Rows from expert 18 of block 3 of the audio encoder, named by matrix and row number. Rows with one number belong to one neuron. Each number is 50 + 12 x the weight over its row's rms, rounded and kept within 0 to 99. All counts start at 0. After the name is the row's rms in percent of the matrix's.
# up: expert up (encoder.blocks.3.mlp.up, 32x32x128), inputs 0-127
# down: expert down (encoder.blocks.3.mlp.down, 32x128x32, transposed), outputs 0-127
up.18 096:61 78 68 65 64 71 41 46 42 33 66 44 52 46 68 55 63 52 78 49 65 45 24 49 45 30 70 52 55 45 46 32 45 64 58 80 73 53 64 46 49 50 53 65 50 50 57 60 51 35 58 53 81 39 35 44 58 55 60 43 59 45 49 40 55 49 66 52 60 43 27 36 59 49 49 57 59 48 32 52 54 50 48 37 52 44 49 43 43 39 43 59 37 59 42 52 36 36 56 53 55 75 47 40 32 64 63 48 47 42 59 45 36 53 15 50 57 66 57 31 62 56 48 50 49 46 42 74
down.18 093:40 63 29 42 34 66 43 49 55 53 27 67 51 52 64 69 58 68 42 48 58 61 74 32 66 57 51 45 39 47 39 51 72 38 40 47 37 53 35 67 33 52 54 40 30 72 30 49 62 53 38 72 45 41 57 50 45 37 50 42 37 69 57 83 52 55 43 55 57 55 56 54 25 46 51 25 60 69 53 54 62 24 38 52 59 59 56 53 57 58 57 35 57 39 46 49 53 52 43 46 35 21 67 41 49 42 45 46 59 65 24 56 42 60 57 40 53 54 43 46 55 36 49 67 39 48 54 38
up.19 092:45 62 58 45 39 47 34 60 66 44 62 41 42 59 37 58 30 31 68 68 56 36 46 59 61 46 55 54 42 17 28 59 69 62 36 39 39 52 57 33 59 53 50 71 43 53 52 48 61 48 71 53 47 49 39 41 60 48 48 51 45 45 41 26 43 32 41 40 68 61 24 45 64 81 50 55 55 56 40 60 55 41 60 60 49 53 41 39 46 40 62 53 58 48 57 29 70 54 36 52 33 55 43 70 63 63 59 38 63 42 41 56 53 38 41 57 78 75 56 58 32 64 52 42 54 42 66 63
down.19 095:51 44 39 38 38 47 54 58 37 53 50 44 57 50 53 65 87 23 45 37 66 67 62 43 44 55 44 60 24 78 60 53 57 52 43 54 33 47 62 55 50 87 69 40 36 69 47 52 43 51 42 35 57 48 51 33 55 50 37 47 55 45 59 38 51 56 42 50 57 52 62 58 63 58 61 64 42 52 56 46 49 61 50 34 46 31 41 50 76 47 49 46 35 64 42 64 54 37 36 51 37 30 53 60 49 80 44 58 62 35 54 32 28 43 60 48 35 66 54 58 65 35 28 66 45 51 58 54
up.20 097:44 62 48 50 54 51 51 63 54 54 54 60 82 55 49 49 43 53 50 54 62 59 30 57 51 44 37 51 45 50 75 51 50 76 42 54 42 49 44 24 44 69 47 44 24 46 53 66 59 63 70 54 43 49 51 36 43 42 51 50 23 60 60 23 33 39 42 71 71 75 41 57 50 67 61 37 47 55 27 45 49 31 43 47 37 38 48 65 39 47 33 62 32 41 44 45 31 51 52 57 55 43 50 40 55 33 63 43 29 65 68 42 32 49 55 59 60 33 43 35 61 32 60 48 40 42 64 36
down.20 099:59 28 55 39 48 60 53 39 64 64 27 52 65 52 49 33 55 31 33 60 49 34 63 65 46 57 67 58 58 50 44 47 83 41 38 53 46 31 62 45 58 64 26 57 53 64 31 38 42 57 41 36 53 64 47 63 53 71 34 53 45 26 45 63 63 45 47 38 24 56 35 46 57 48 46 51 66 59 56 55 50 60 55 56 48 73 59 45 58 44 58 45 50 57 49 75 69 47 48 47 44 63 70 49 40 41 51 71 47 33 52 70 57 79 46 48 39 73 38 48 58 36 49 65 67 41 59 55
up.21 078:58 57 47 55 43 52 56 52 74 44 36 51 49 51 70 37 29 53 51 37 54 50 50 25 54 69 51 47 45 63 48 51 54 70 14 35 49 46 59 17 37 73 43 59 68 44 49 44 66 53 54 57 25 58 55 60 39 56 46 73 55 51 59 46 54 64 47 36 26 51 53 53 52 45 37 38 38 75 31 35 56 47 72 55 42 46 52 57 34 43 36 47 63 68 64 34 56 57 68 63 54 38 52 36 35 41 45 56 38 45 71 49 70 50 56 39 42 50 51 52 73 62 54 42 32 49 48 62
down.21 082:50 41 38 45 36 20 51 56 42 52 67 37 66 53 59 62 50 37 58 71 30 47 67 35 56 49 56 46 68 41 56 43 71 41 62 47 62 63 58 60 53 42 60 67 66 67 52 66 29 54 60 38 50 59 43 56 51 59 41 61 30 28 68 41 44 44 46 55 51 54 42 44 54 70 43 68 61 53 50 61 43 45 42 66 60 39 59 28 51 46 45 44 52 55 40 53 44 43 48 50 53 39 54 50 51 35 40 56 29 66 35 30 59 65 34 50 73 55 43 70 14 24 49 53 67 64 27 50
up.22 087:45 50 72 33 44 61 64 50 45 32 49 39 29 50 53 42 39 39 53 42 83 52 59 25 26 49 47 45 43 63 81 43 34 44 60 72 51 44 42 48 50 38 48 65 65 48 61 59 53 62 57 50 65 48 31 48 56 47 23 42 51 71 56 59 40 39 46 49 47 25 33 52 44 45 56 53 62 61 58 53 52 42 56 54 44 39 47 57 34 42 58 31 32 29 68 55 51 30 58 68 53 42 48 51 43 44 62 57 55 44 38 40 22 41 39 41 44 61 54 33 36 52 45 31 46 37 60 76
down.22 097:47 64 28 41 36 43 43 47 56 60 54 54 49 41 72 64 51 66 41 52 36 51 46 54 69 48 50 24 46 24 38 28 39 56 43 36 41 64 51 67 40 44 44 54 41 67 51 53 42 55 40 63 36 65 47 50 45 54 79 52 15 52 48 35 39 70 32 41 54 66 50 51 61 28 53 60 57 53 66 41 39 35 39 57 54 56 47 63 48 42 60 73 48 56 41 55 38 51 63 54 52 46 36 64 35 72 52 35 51 51 41 52 30 81 44 47 34 40 54 62 73 53 27 54 53 56 47 53
up.23 089:49 48 50 60 50 47 59 64 40 58 64 64 67 49 50 56 71 48 23 47 55 47 42 83 67 44 42 49 10 49 37 62 51 51 53 44 47 43 49 58 38 34 43 63 51 54 58 33 45 67 37 31 51 30 50 66 54 59 55 29 66 60 63 38 54 38 48 46 52 37 54 44 47 54 43 59 67 51 38 65 46 51 31 55 48 61 63 36 50 54 49 55 42 54 17 66 45 62 53 44 44 54 64 54 68 52 68 51 40 45 33 26 24 36 69 59 53 40 40 62 71 48 53 72 56 46 36 40
down.23 093:38 47 37 47 51 45 28 43 82 60 53 49 67 43 65 45 54 40 37 56 42 38 55 77 39 48 47 35 61 57 52 38 37 34 50 46 47 56 60 45 25 46 45 53 51 51 55 37 68 41 45 60 57 42 36 39 35 43 34 42 34 37 52 43 40 45 70 83 49 43 37 44 68 40 73 71 44 61 51 21 57 52 58 36 48 55 54 64 62 36 49 47 59 47 42 54 85 49 42 43 58 53 50 46 79 36 47 55 46 57 64 52 58 61 42 36 50 56 50 47 38 66 79 38 60 46 60 56
up.24 094:56 37 42 59 55 47 59 47 63 40 48 31 36 36 57 31 33 53 51 43 49 50 28 55 35 73 67 66 54 24 52 65 58 40 60 44 54 64 41 56 52 49 39 42 41 36 30 59 39 33 39 44 64 43 40 41 47 47 46 17 36 35 55 50 55 56 42 80 57 36 41 27 41 40 40 51 44 60 45 58 70 45 41 45 57 73 28 52 70 50 51 81 64 43 62 50 68 51 50 44 56 40 62 69 51 66 52 43 67 61 49 38 27 33 63 57 49 63 43 52 43 55 58 62 52 49 54 63
down.24 105:72 69 58 26 73 56 62 53 38 67 66 54 50 62 33 47 61 61 30 52 65 49 64 43 61 41 33 28 32 74 52 34 35 49 46 57 43 32 33 52 35 47 63 50 72 60 65 30 49 53 63 52 44 58 45 54 51 38 48 50 60 38 44 67 37 47 51 40 57 60 71 42 60 47 43 46 63 39 63 52 35 40 56 41 48 25 49 41 43 63 50 38 49 47 57 40 44 54 42 32 28 45 35 41 68 52 52 45 47 40 31 66 65 67 44 45 42 51 74 28 61 72 52 50 47 50 32 55
up.25 103:50 60 59 63 62 39 48 66 58 50 42 29 57 55 32 56 32 55 37 33 42 63 41 37 35 51 49 29 44 49 49 54 60 46 60 43 57 33 49 61 18 49 35 51 53 45 69 40 65 40 41 38 56 41 40 50 41 48 49 56 60 65 68 51 37 50 53 61 50 60 61 42 46 35 43 49 62 46 44 25 55 45 27 55 61 58 75 57 42 34 33 38 55 61 64 41 67 23 47 61 42 53 71 57 60 29 41 47 53 42 71 54 36 29 45 53 57 39 75 70 40 57 78 46 44 55 61 72
down.25 110:46 47 40 42 48 49 44 32 38 54 84 60 49 45 68 53 74 46 57 82 52 29 61 49 39 46 48 56 46 39 64 49 48 31 53 46 42 58 52 40 45 15 39 63 57 50 63 49 48 48 59 56 39 54 47 51 53 64 61 35 44 36 54 53 44 37 50 21 43 66 51 53 63 67 41 56 37 60 67 56 50 51 33 73 44 34 18 60 64 28 62 56 45 27 27 39 58 63 40 47 47 31 35 43 30 53 54 55 41 61 39 34 61 52 55 43 45 52 31 47 47 42 44 63 49 55 49 64
up.26 100:37 66 68 63 55 58 39 32 65 56 44 42 56 61 52 38 46 55 30 35 52 46 47 45 46 57 32 43 72 64 48 82 35 51 65 29 61 42 39 29 50 53 50 42 56 52 48 50 32 49 50 45 35 74 41 45 44 32 60 40 62 41 45 66 53 51 69 44 41 45 43 59 54 43 64 34 41 55 46 45 58 47 49 24 53 72 27 46 45 46 33 44 60 53 54 48 49 69 52 49 56 78 36 44 65 38 39 58 58 79 49 61 42 72 57 60 33 59 54 47 46 74 48 45 41 29 50 26
down.26 096:54 50 57 73 66 36 63 48 36 47 50 27 47 37 40 54 46 75 50 55 48 30 29 64 50 43 50 35 53 54 53 43 44 57 38 78 57 46 45 46 42 53 42 50 74 53 52 33 43 41 38 57 29 45 52 62 59 59 47 38 28 41 64 60 30 56 71 45 66 36 64 58 29 55 41 58 30 35 58 51 47 66 34 55 45 23 46 41 37 65 52 65 66 56 59 28 50 50 55 55 55 62 58 58 76 34 56 32 58 39 70 50 57 60 58 31 54 52 40 47 56 36 66 54 55 69 47 34
up.27 070:44 29 57 42 46 42 36 48 63 55 22 60 44 18 45 77 57 42 54 55 68 40 31 56 33 32 54 56 53 48 48 52 62 32 52 58 54 75 49 51 39 46 52 58 46 63 61 46 43 38 50 50 33 60 46 63 41 37 17 43 36 64 54 40 38 43 34 59 46 55 66 56 47 60 45 45 42 55 58 41 16 48 63 54 63 66 52 44 20 48 46 48 33 73 54 48 46 61 45 39 47 50 41 74 68 51 45 57 47 43 64 56 73 56 42 59 56 44 40 40 62 41 50 57 44 71 51 33
down.27 078:48 65 38 42 39 50 69 39 30 38 43 41 65 71 40 39 56 54 44 37 54 58 50 42 39 59 62 37 43 32 43 59 60 61 47 49 51 42 73 35 51 40 51 63 59 51 51 45 59 45 47 43 32 52 46 32 53 39 62 46 34 46 59 55 57 70 72 56 56 38 27 63 47 54 62 69 36 38 46 34 59 72 51 35 70 36 59 27 63 56 40 25 45 70 53 38 31 32 55 55 68 48 36 39 60 51 60 54 36 57 39 50 35 43 64 70 39 76 43 66 39 54 32 41 59 61 69 54
up.28 094:53 63 88 46 65 55 53 29 41 43 62 48 54 67 50 63 58 60 42 59 61 36 43 48 67 37 40 37 32 48 43 35 65 51 54 51 63 46 50 55 30 36 66 59 70 45 65 24 36 54 47 29 57 49 51 62 63 59 47 52 52 71 66 52 48 64 42 37 76 46 69 55 58 42 40 76 65 50 52 60 54 42 25 41 56 33 44 47 39 52 47 67 54 57 49 65 28 48 53 44 61 82 52 45 51 36 50 66 47 51 41 35 44 60 43 39 61 56 49 42 57 52 45 52 61 29 56 31
down.28 093:68 55 36 59 41 42 32 58 76 48 43 53 51 47 41 63 59 67 49 65 38 54 43 49 32 53 66 44 60 46 65 75 41 33 54 62 48 59 63 48 54 19 47 43 39 53 52 67 53 42 51 51 51 31 42 68 32 48 56 39 40 68 30 65 50 53 42 59 34 57 47 33 30 45 45 39 40 57 65 53 58 60 38 58 63 44 45 71 47 66 38 55 50 45 36 34 46 50 45 66 20 47 39 69 48 40 51 12 69 54 63 46 46 35 28 41 50 52 29 53 65 57 59 45 53 54 60 59
up.29 108:34 42 58 50 46 31 45 50 45 33 65 35 59 43 58 57 50 64 57 52 46 37 56 48 60 55 26 55 44 67 59 45 50 58 43 30 33 39 37 50 49 54 38 45 65 28 36 59 50 41 71 35 54 34 41 62 36 55 64 65 63 69 60 48 66 45 40 46 53 61 65 46 26 41 43 59 69 43 46 54 49 45 36 21 45 44 72 58 56 71 43 28 51 61 73 41 35 47 43 52 57 63 52 47 59 52 56 48 41 49 66 43 33 71 80 51 33 63 43 50 46 29 56 73 50 33 48 31
down.29 107:62 35 63 33 49 36 45 47 46 75 61 32 58 65 51 36 54 48 30 82 45 54 50 53 45 52 47 55 64 46 56 67 64 56 60 53 68 42 28 52 52 45 42 36 45 58 55 41 37 39 47 55 45 59 60 42 49 60 27 38 41 35 46 61 33 64 50 70 53 51 67 40 70 48 47 45 37 58 54 47 63 57 57 70 41 49 38 80 41 32 59 71 69 49 26 52 51 51 47 41 39 72 60 53 56 43 30 56 57 50 68 39 65 28 42 58 56 25 58 53 55 56 62 35 55 48 26 61
up.30 105:49 49 56 29 39 49 40 55 70 59 49 58 69 49 44 80 65 42 63 55 68 39 49 54 63 57 47 30 62 54 43 40 48 37 44 41 64 66 32 47 40 31 63 46 63 54 79 41 58 64 60 42 36 40 50 55 62 60 52 59 18 59 40 45 53 64 36 51 53 40 67 41 31 56 44 47 42 61 46 25 54 53 45 34 47 57 28 49 50 53 45 66 56 42 58 40 61 58 64 47 47 68 59 27 62 23 46 44 53 57 51 74 58 61 59 40 55 34 71 30 48 51 57 49 42 51 35 28
down.30 099:35 36 51 68 41 51 37 54 53 40 49 48 57 41 41 40 51 81 50 40 42 40 36 61 38 45 65 61 48 61 46 56 45 60 73 41 57 62 71 50 42 49 33 47 50 37 64 37 52 49 72 57 53 62 44 48 54 44 58 50 70 39 69 50 36 54 33 59 29 59 54 40 42 30 63 41 48 36 33 78 68 63 45 63 42 34 67 52 51 61 53 55 55 54 43 55 46 38 34 79 73 29 46 45 51 48 81 60 45 29 78 43 63 61 55 59 46 62 39 56 34 42 42 50 60 61 50 54