From a checkpoint of a small audio captioner.
Model: 13.5M parameters, encoder arch poolformer, encoder norm layernorm_no_bias, encoder activation gelu, encoder patch size [4, 4], encoder widths [64, 128, 256], decoder width 256, decoder layers 6, decoder norm layernorm.
Rows from block 3 of the text decoder of a small audio captioner, named by matrix and row number. Rows with one number belong to one neuron. Each number is 500 + 40 x the weight over its row's rms, rounded and kept within 0 to 999. All counts start at 0. Numbers have three digits each. After the name is the row's rms in percent of the matrix's.
Before each neuron's rows are labels from the 100 texts, of 14848, where the neuron reaches its highest value: "fires on" is the input token at the peak. Only what is clearly more common there than usual is listed. The data: synthesized solo parts of chorales (CocoChorales). In brackets: how many of the 100.
# fc1: MLP up (decoder.blocks.3.mlp.fc1.weight, 768x256), inputs 86-171
# fc2: MLP down (decoder.blocks.3.mlp.fc2.weight, 256x768, transposed), outputs 86-171

fires on: "f4" (30); "d" (15); "g3" (10); "a" (8)
fc1.173 107:523467444524555513482527466511479509467489543468493546541539591491572522387523541432512451500457447452506534485524511480581440458498487529526438470480582473523538541479553494468487459474577454497502480511459552480499492485497476499496438521544504451546474584
fc2.173 099:499510504526502470467463459521561584448514514560499559500598471560445505540525493500555500444485565570567458490521552530552501469484468506427520483522468495499593558479410465542548419540562512484565463462525423521487530488465478492479511533455436470521470551

fires on: "3" (19); "e3" (18); "4" (16); "5" (12)
fc1.279 104:513522538528557482483481495513471546486500555495436526549512501485465513453515480443455505510534467548488504467475560521433451376464551478547474560553508529578551504532499515425491491484507510468359523461488490471509499477424514501572539528496507442520488415
fc2.279 092:487466429526517525488505460555519460573504539514515533588467502571485576507504484516443439484525534516525455526414506512520538519508459500564496563492570556484506485509502518454537511510511536472561527405505487477549469467402459454435463510498511525455504479

fires on: ":" (22); "4" (21); "f4" (14); "clarinet" (8)
fc1.243 099:441557467445426487546491475536497481553468482484533469509554536570508472550513492433507476567530536511437529535539430529475447495542486583454528505545579480514474424570480536512443530550463463487532472491486482481604489468510560479483533525522512488541540505
fc2.243 091:513445424523511516487444526433492500523468508486511510512474510501478520503535521486450534499515483489476525574582515489475547478554570540491454527534491555484500485551450406460485519539495502541497458470479459535475546557444423466518536445404469545480467550

fires on: "d" (63); "g" (22); "a" (8); "c" (7)
fc1.555 094:509476498494585532488513598383473510510557566480539493488450550474523451582481489537468476529484492534449511498475505507501591532460553540433472501412527514448526504400544514559546488474482488559546514514510486536488462478516493529486583514541487471525549476
fc2.555 093:494426451422482523513471524477447488540538511510471463576495563427464567509507564501487442482546451557485441495449523427514501504464515548520527486487508510431501514469482497511583523473449512496564585509497492457482526537532461455495466499380482416479495487

fires on: "3" (20); "d3" (16); "a3" (13)
fc1.512 102:471455529484492514550525513497528472489509523478532498490490493434546483519573533529432467477536475440588512544530553499480491538559519526453578510546557502477536488462456449475422487488542480458550470467436469382562464514524515462469542455450490510447458579
fc2.512 096:477478438588451434473473503517429435495498460516554451513539544525439501500577494497514454455518507450473567413455492560561536537521528511536511532493484454464558440523536548479484426525473524511470526470453549485511483504527495492423432487519518465457543498

fires on: "c" (44); "4" (40); "g" (11)
fc1.326 105:495535529507584502465478494512511546480615512539531529523577526438470486542528530517550486530420473511442461471504489531452460463492545487479509467517450507426480510497532489443505501494491478485546521529495560442470522428533462459507515464438421583462515549
fc2.326 095:530503511494495483495443455441524516525534528441508533455431517519480596569489457473477474547511492495525527481436483527489542490524515512503548617481505496548534428454490428580536439570525570535500509487555486553486463519501484489525490455512473525508479543

fires on: "#" (80)
fc1.27 098:503497495459589474436472436485489459507443547526428498471452499518525471536472469512534578491457553438434533524502541482478395540502515420507525455500541609466438531466476481487451506545531450613522485447529544533446521531500475491483490484507497514474494485
fc2.27 105:529510479446520491535547490489451481543476504476554494504537477547518512584604450495529511492453482453494497532445478498530533511486456514514481489524523483544488514474497529485480548489494472502462471435504442473509481577514488509465474522422548587483438465

fires on: "c" (49); "3" (10)
fc1.626 099:459464490497511521588483525563526486501530508481545498490507523508477525507467562451570534568555552583468466546514573534445481485532573459509533513442489557560475495408490441492528516497496561460577541461560497438545556498547510478455507553472488486477469498
fc2.626 101:488444460526500492496454477507477501514499490512481455472478464540464572489516504565536462540557465486517481487456532497499518527525525482502533488475563491553467480513524528416517492524526470527524565472486464419484508460477529520512498556458463496505515512

fires on: "f4" (17); "3" (11); "g3" (10)
fc1.93 109:491448472505515491551483518535528555435447522487458464490473492466546555450522542491535496494461486509505494473509521497596490482511532484483486571499520489536511491437540517410569456517541455459423496525531502582513519425517458501418469509429554573551492508
fc2.93 108:488451469457497536530433549503494504481484518514487491488512547443511481492478485496497479437493553421489552481458488501489481484518548515454613482490559481460516466491461490454481470507438497446560499529526529597486511449519528480515536413525442466501469562

fires on: "d" (40); "g" (18); "a" (13); "4" (13)
fc1.731 092:562529495442561516565493523481433487499441571553501534404519472455516489616484492505630465500544510445471520459529476584420544526521529521553493487482516570455488470468503553464487504467487486469464524514495520505440518456520489505500547536531541492477478525
fc2.731 090:498489474452498543481411514524488498537477528527496495548493465535486535546522510539468476473460502445479491560507493480536536519441475515503503520504482511473458521529494540418574456492508460511473525465513460399518509520482505466506457498458419482578463516

fires on: "f4" (21); "double" (13)
fc1.89 089:493601481506482503529512489490546566513497461417517406536474551511592528403500530443465481527513560552563462485448446472389454531489485461427553467536611523500455452523486478510496483558490487450518502485435505505567496538442486446448484440542455485518517532
fc2.89 089:490496512414472469541393453536432500546453469566532528440461570497469453511504557467520461509515528503540515486520513535544445527455594564560484590532474474519481481540476515514485505499461558537510522499502502506445546434447407457485480482525437531420548530

fires on: "b3" (36); "3" (28)
fc1.217 100:524559487484519440545454457489470455514506532468543415492455534500455467469451513511496484515432528572554441513463457495483482461556497472506533476535494458561453483519515510466506521486516571443547544460491519494518418556554490444430514544522437481514488493
fc2.217 095:471485498449472543477519486479464486520517456512521470421553425560452474499402493548529482517487432489510458529495524436471545424468491511480510484497522431429540483477511520526421603462480529487527521503488522474481494421418538616466479513449465463529518506

fires on: "#" (66); "double" (20); "d4" (8)
fc1.191 097:521515578471484491513471437525463444605495569467471500564542494524508532480554533498485459487448442554534496493484515512384512503516473528478522587554427537516489442515509431514511395490506522475533525494409517518474529454528489465557445496457534532532540533
fc2.191 106:498515441549576476471425460450474481500609598548505473511495510511449501459487494493471526513507515423468476549477550501507436493466470586508571469482535443504464483514512472490489435501531483471541549529426523538551509490467505467523528492483557534539618509

fires on: "d" (74); "g3" (7)
fc1.504 099:488487513496587492442521532542438496507537542528459436410444576469464499511494481499530502433578505507537531434559501496485549573505459512476505539506522476485570553535485468554496471527535482573472562478515535565502494508514535483529546453486481490571544488
fc2.504 097:525525467506475482488471567531501477571451494553491500571471549475526515512489545510471515516457477496435473484495535467497532460460505499539492521444515538547493513508503516555570498450543474513484452494500552516544540520485414520440510502497515514474499437

fires on: "d" (56); "b3" (12); "f4" (9); "d4" (9)
fc1.756 104:481579566476498473562485563492517521595534450491535458553420489497474465479487590493456506515439453524506543520444584505455459428481479459513501474421542516512534463560542494466513508519494485533486464536491497466510467504496566511482496588441461551491455521
fc2.756 107:510453531532538560436455470470540490402429537503514458503447529518487508509446498510554495511512500536490516499545510478513484542455493509426477429487540458513547527574493445493501483572574480571533557402413560475490525501432505494481413445517529549507514525

fires on: "3" (25); "4" (19); "d4" (10)
fc1.744 103:507537497444523506474493530502536473425461488455531407487533541555520511506524526520517513504501525478536427555437471403426355435482519522537506454457462450542443490546546439503508481538459474454452538547496388486551496566495546473544494517488470501455500483
fc2.744 102:522478534526514521540447489444473465540542514527464491508384489534409477508446553468451430519485518489434562517519522541500551518560469506507491528528475486409515547564511464503548528441545536486490489463477474504432502399551486540502488531456440527525553477

fires on: ":" (66); "5" (11); "f5" (10)
fc1.525 092:433537498600530487502466485450529574467557550509501550477543495498475515525506552483504559478451494492494493502509519527475525492489467446445534430484553551522544591480510560505541497540487561481463540490568503491483465507600587460477488553571521598500535488
fc2.525 100:482521419485480488461516518475541468459534490493511496517521460473510518471511455489456538530493474467532503388534487460448489512550518518500483487555531567527490436500431485437432495429523516502486514503492512497505488504537510411500459483505540510450448471

fires on: "#" (96)
fc1.263 097:523537536484532449504499481511515499474471529398551566491497502455556508486519483488441484504478535525470478399519439511553442567536505539546529473460531471469575506503473535459487468448501529545463537410511463451555469495428449562510472510619518425561419530
fc2.263 099:517487446428509490524459525550541592491446503502516445496509540518453575486532557523507448508565512496483507475464518479502454419522486410439483434433527524457478487565543569451500504523498517475459539467475511518599540508480544536545508542469470477501478536

fires on: "f4" (38); ":" (25); "4" (20); "e4" (8)
fc1.391 098:546593458522500503535475408501579476465486458526467516477424431538479451472454482495496503579470510484547458446528517506457496437455498472454563499504450495574413483509542551526496437543484507551424529471448533433456504471566522549485413534512547483586464426
fc2.391 096:469538553448396407556514494543545483437498502498553480494494428490436492493459469431477489486520460467524497501478546516467583566508490509578538455485530507486507489440557564522562477519440473498537497604471487519512556494431528527460511493482559527552453583

fires on: "f4" (31); "d4" (9)
fc1.355 112:513515530531524504526487472479516475548556490431528424540465495558547474473427536465548506483526522526519430482445459518465478512456506563462492494498498560523449474394490537516610491533550569436449556494539498476559476508412469492457439514424499491509532455
fc2.355 111:533511477495501504538469482518512549424442575538516550508456530441474482507568417579492491577474520546499445436584594495521480451543517450544546447465444496493531545520527524467511477515501443468530501459502521517467502490547550538491471523508492493449427482

fires on: "3" (46); ":" (25); "g3" (8)
fc1.12 099:502524442557590465515539447498443540545510495415420490447460512519505566481517393515499495539458516561517484490484449445533527506482472520511519424498568483514468489516564527497524492471468475449504521514489490491533455532576462496456507510500477459519487472
fc2.12 101:503500475465541490527553489545486497569503483425563479511469493564459526535544549488562536487515534505529544517485541464452468486489500520554546494489538368485526530487529505455464470458485464428416488476567443499485498496519488511506479486524457497511428497

fires on: "c" (43); "d" (13); "g" (11); "double" (8)
fc1.470 087:528499531505529525521450585537437511450433523450452460485519451561476530543517488510563482486512515504492443528444409516493493457469497498476522551482570461453529497507416516500518523464531525520546503478476575457504497440548547493408453511475487516465497471
fc2.470 102:452585436521523531453513513463490515498558498438562503492541474478477519473508544477493499525599496497503512491460512493506548510563524458555533499560520473515486487504535502501485516502434503449533540524388525548529488529537493549570487442481480504485401496

fires on: "f4" (30); "4" (25); "f5" (9)
fc1.447 091:526519427579517499521488501561501454477533483481499506426503537463496601501510523442444545557532569466568503566491475509508502458512496540415493480449451469545565541550536471525517465585376454499458490452543491518504502411491476474518570527514494498507488480
fc2.447 093:445497527520428523429471533512451509468564538490529466551526525515458509540531476498504506487456449495448483508464432531519457515499517481467453487573535593501505503442514518465432476486532541563477552510505494444479519500488476438556479460541573481452579508

fires on: "d" (84); "g" (9); "c" (7)
fc1.29 110:386500487489622513460498534505481480481506528535524585459544546510463460615486547586503475486500497544433502455496441510501475449512567477416479480439517486452527504468561559517531451470453470531463583541495549510441460447477536482494453514476461471492453559
fc2.29 094:564492474408503520498508491480507541520529520505515498556496528454467501494511523471521455477532453542521501493459531441515562484470544576590534571506557474433527508462467484498523492490495527497585565572538550488462497557538447467471468487432480403519537515

fires on: "b3" (29); "3" (26); "g3" (21); "e4" (8)
fc1.610 101:552477442414544422431510446466557475526500554518571551527491589563499507448582485513491517463513444490491563484504530507508490434506504517450486445535544510485576457523502532482480519454526537506522443501479498552463447504474535431490542475488499420456517445
fc2.610 106:446498485557457478484508481431481422527511452577467467572502522505463481588573507522526508468490522510410578522487489548443415534521505418500443497481555502464495488492565489520553496536509528512490482490546541530466484465459437442423455512426508510445522485

fires on: ":" (43); "4" (37); "b4" (10); "a4" (9)
fc1.759 088:498463550518453466503444517479478503484454530539408511456547502517515537479555513496448489527418543447479504450560495521513553490493547485478491393547496495496477481479466515483492619523473516507469519480383517502569552532548439463506515480468505520532497484
fc2.759 094:442515510540567504473548558528454513550538493459462419500489463484430571547510492515531453587436481499481413575496537485518478438560506549498532464516459463464480465523527489548444488449533479483502486484540481548441504459479465558538460512506427469495487427

fires on: "d" (32); "5" (19); "d4" (9); "a" (7)
fc1.309 099:483484493576544531553474505457435488513561570495439600499447539542473477480462517478513503541450488512472568530513548505513512477544465456572458487479423542535597528475482489553505508496501536519523479430444557524426446480538459518438544478506481539538487525
fc2.309 102:499478476488507474498447440482481484583508469550602558490496542489472469528466505541510461495421453521488480519521535550510458528507483493537508431486531496488551561545506443568532492471517429455498608508492471441517482517506565439524553486479480455585477458

fires on: "3" (53); "4" (20); "g3" (13)
fc1.527 097:472515477538533525433544524524540536451562486470558497529471516426488601512470488474495476496551495510497499485502423487547513481498500507426498458499490515544557481464514480462506500496554507490525451511574458487479490478444459477499463488540503408445557481
fc2.527 096:517424449530428514456459446498525473397500566436449465521511493510513464507569463478539508513483547528508480498419473482454429517551512601447456508533564512466480509481501490494497429509477542495511594443481450543530548537541511502516533491475475480506519550

fires on: "c" (34); "3" (10); "b2" (9)
fc1.425 099:501524535497564531510453508477469541461536488587527436510511519483486495557521486517511476483443459447441517475452412539484439511488462504486486473439525436495439519447486508535453438500513393475430501505481485489526444503536536548423520490440487550498497460
fc2.425 097:555467531481552495422579523491551508490516449477481555471545450482570478516491515495486482458518499475559486605522518522493472554472491553460456505440529464526514534476508496396471527480528545553485471525502482524460574414469561527624515533512468470540506501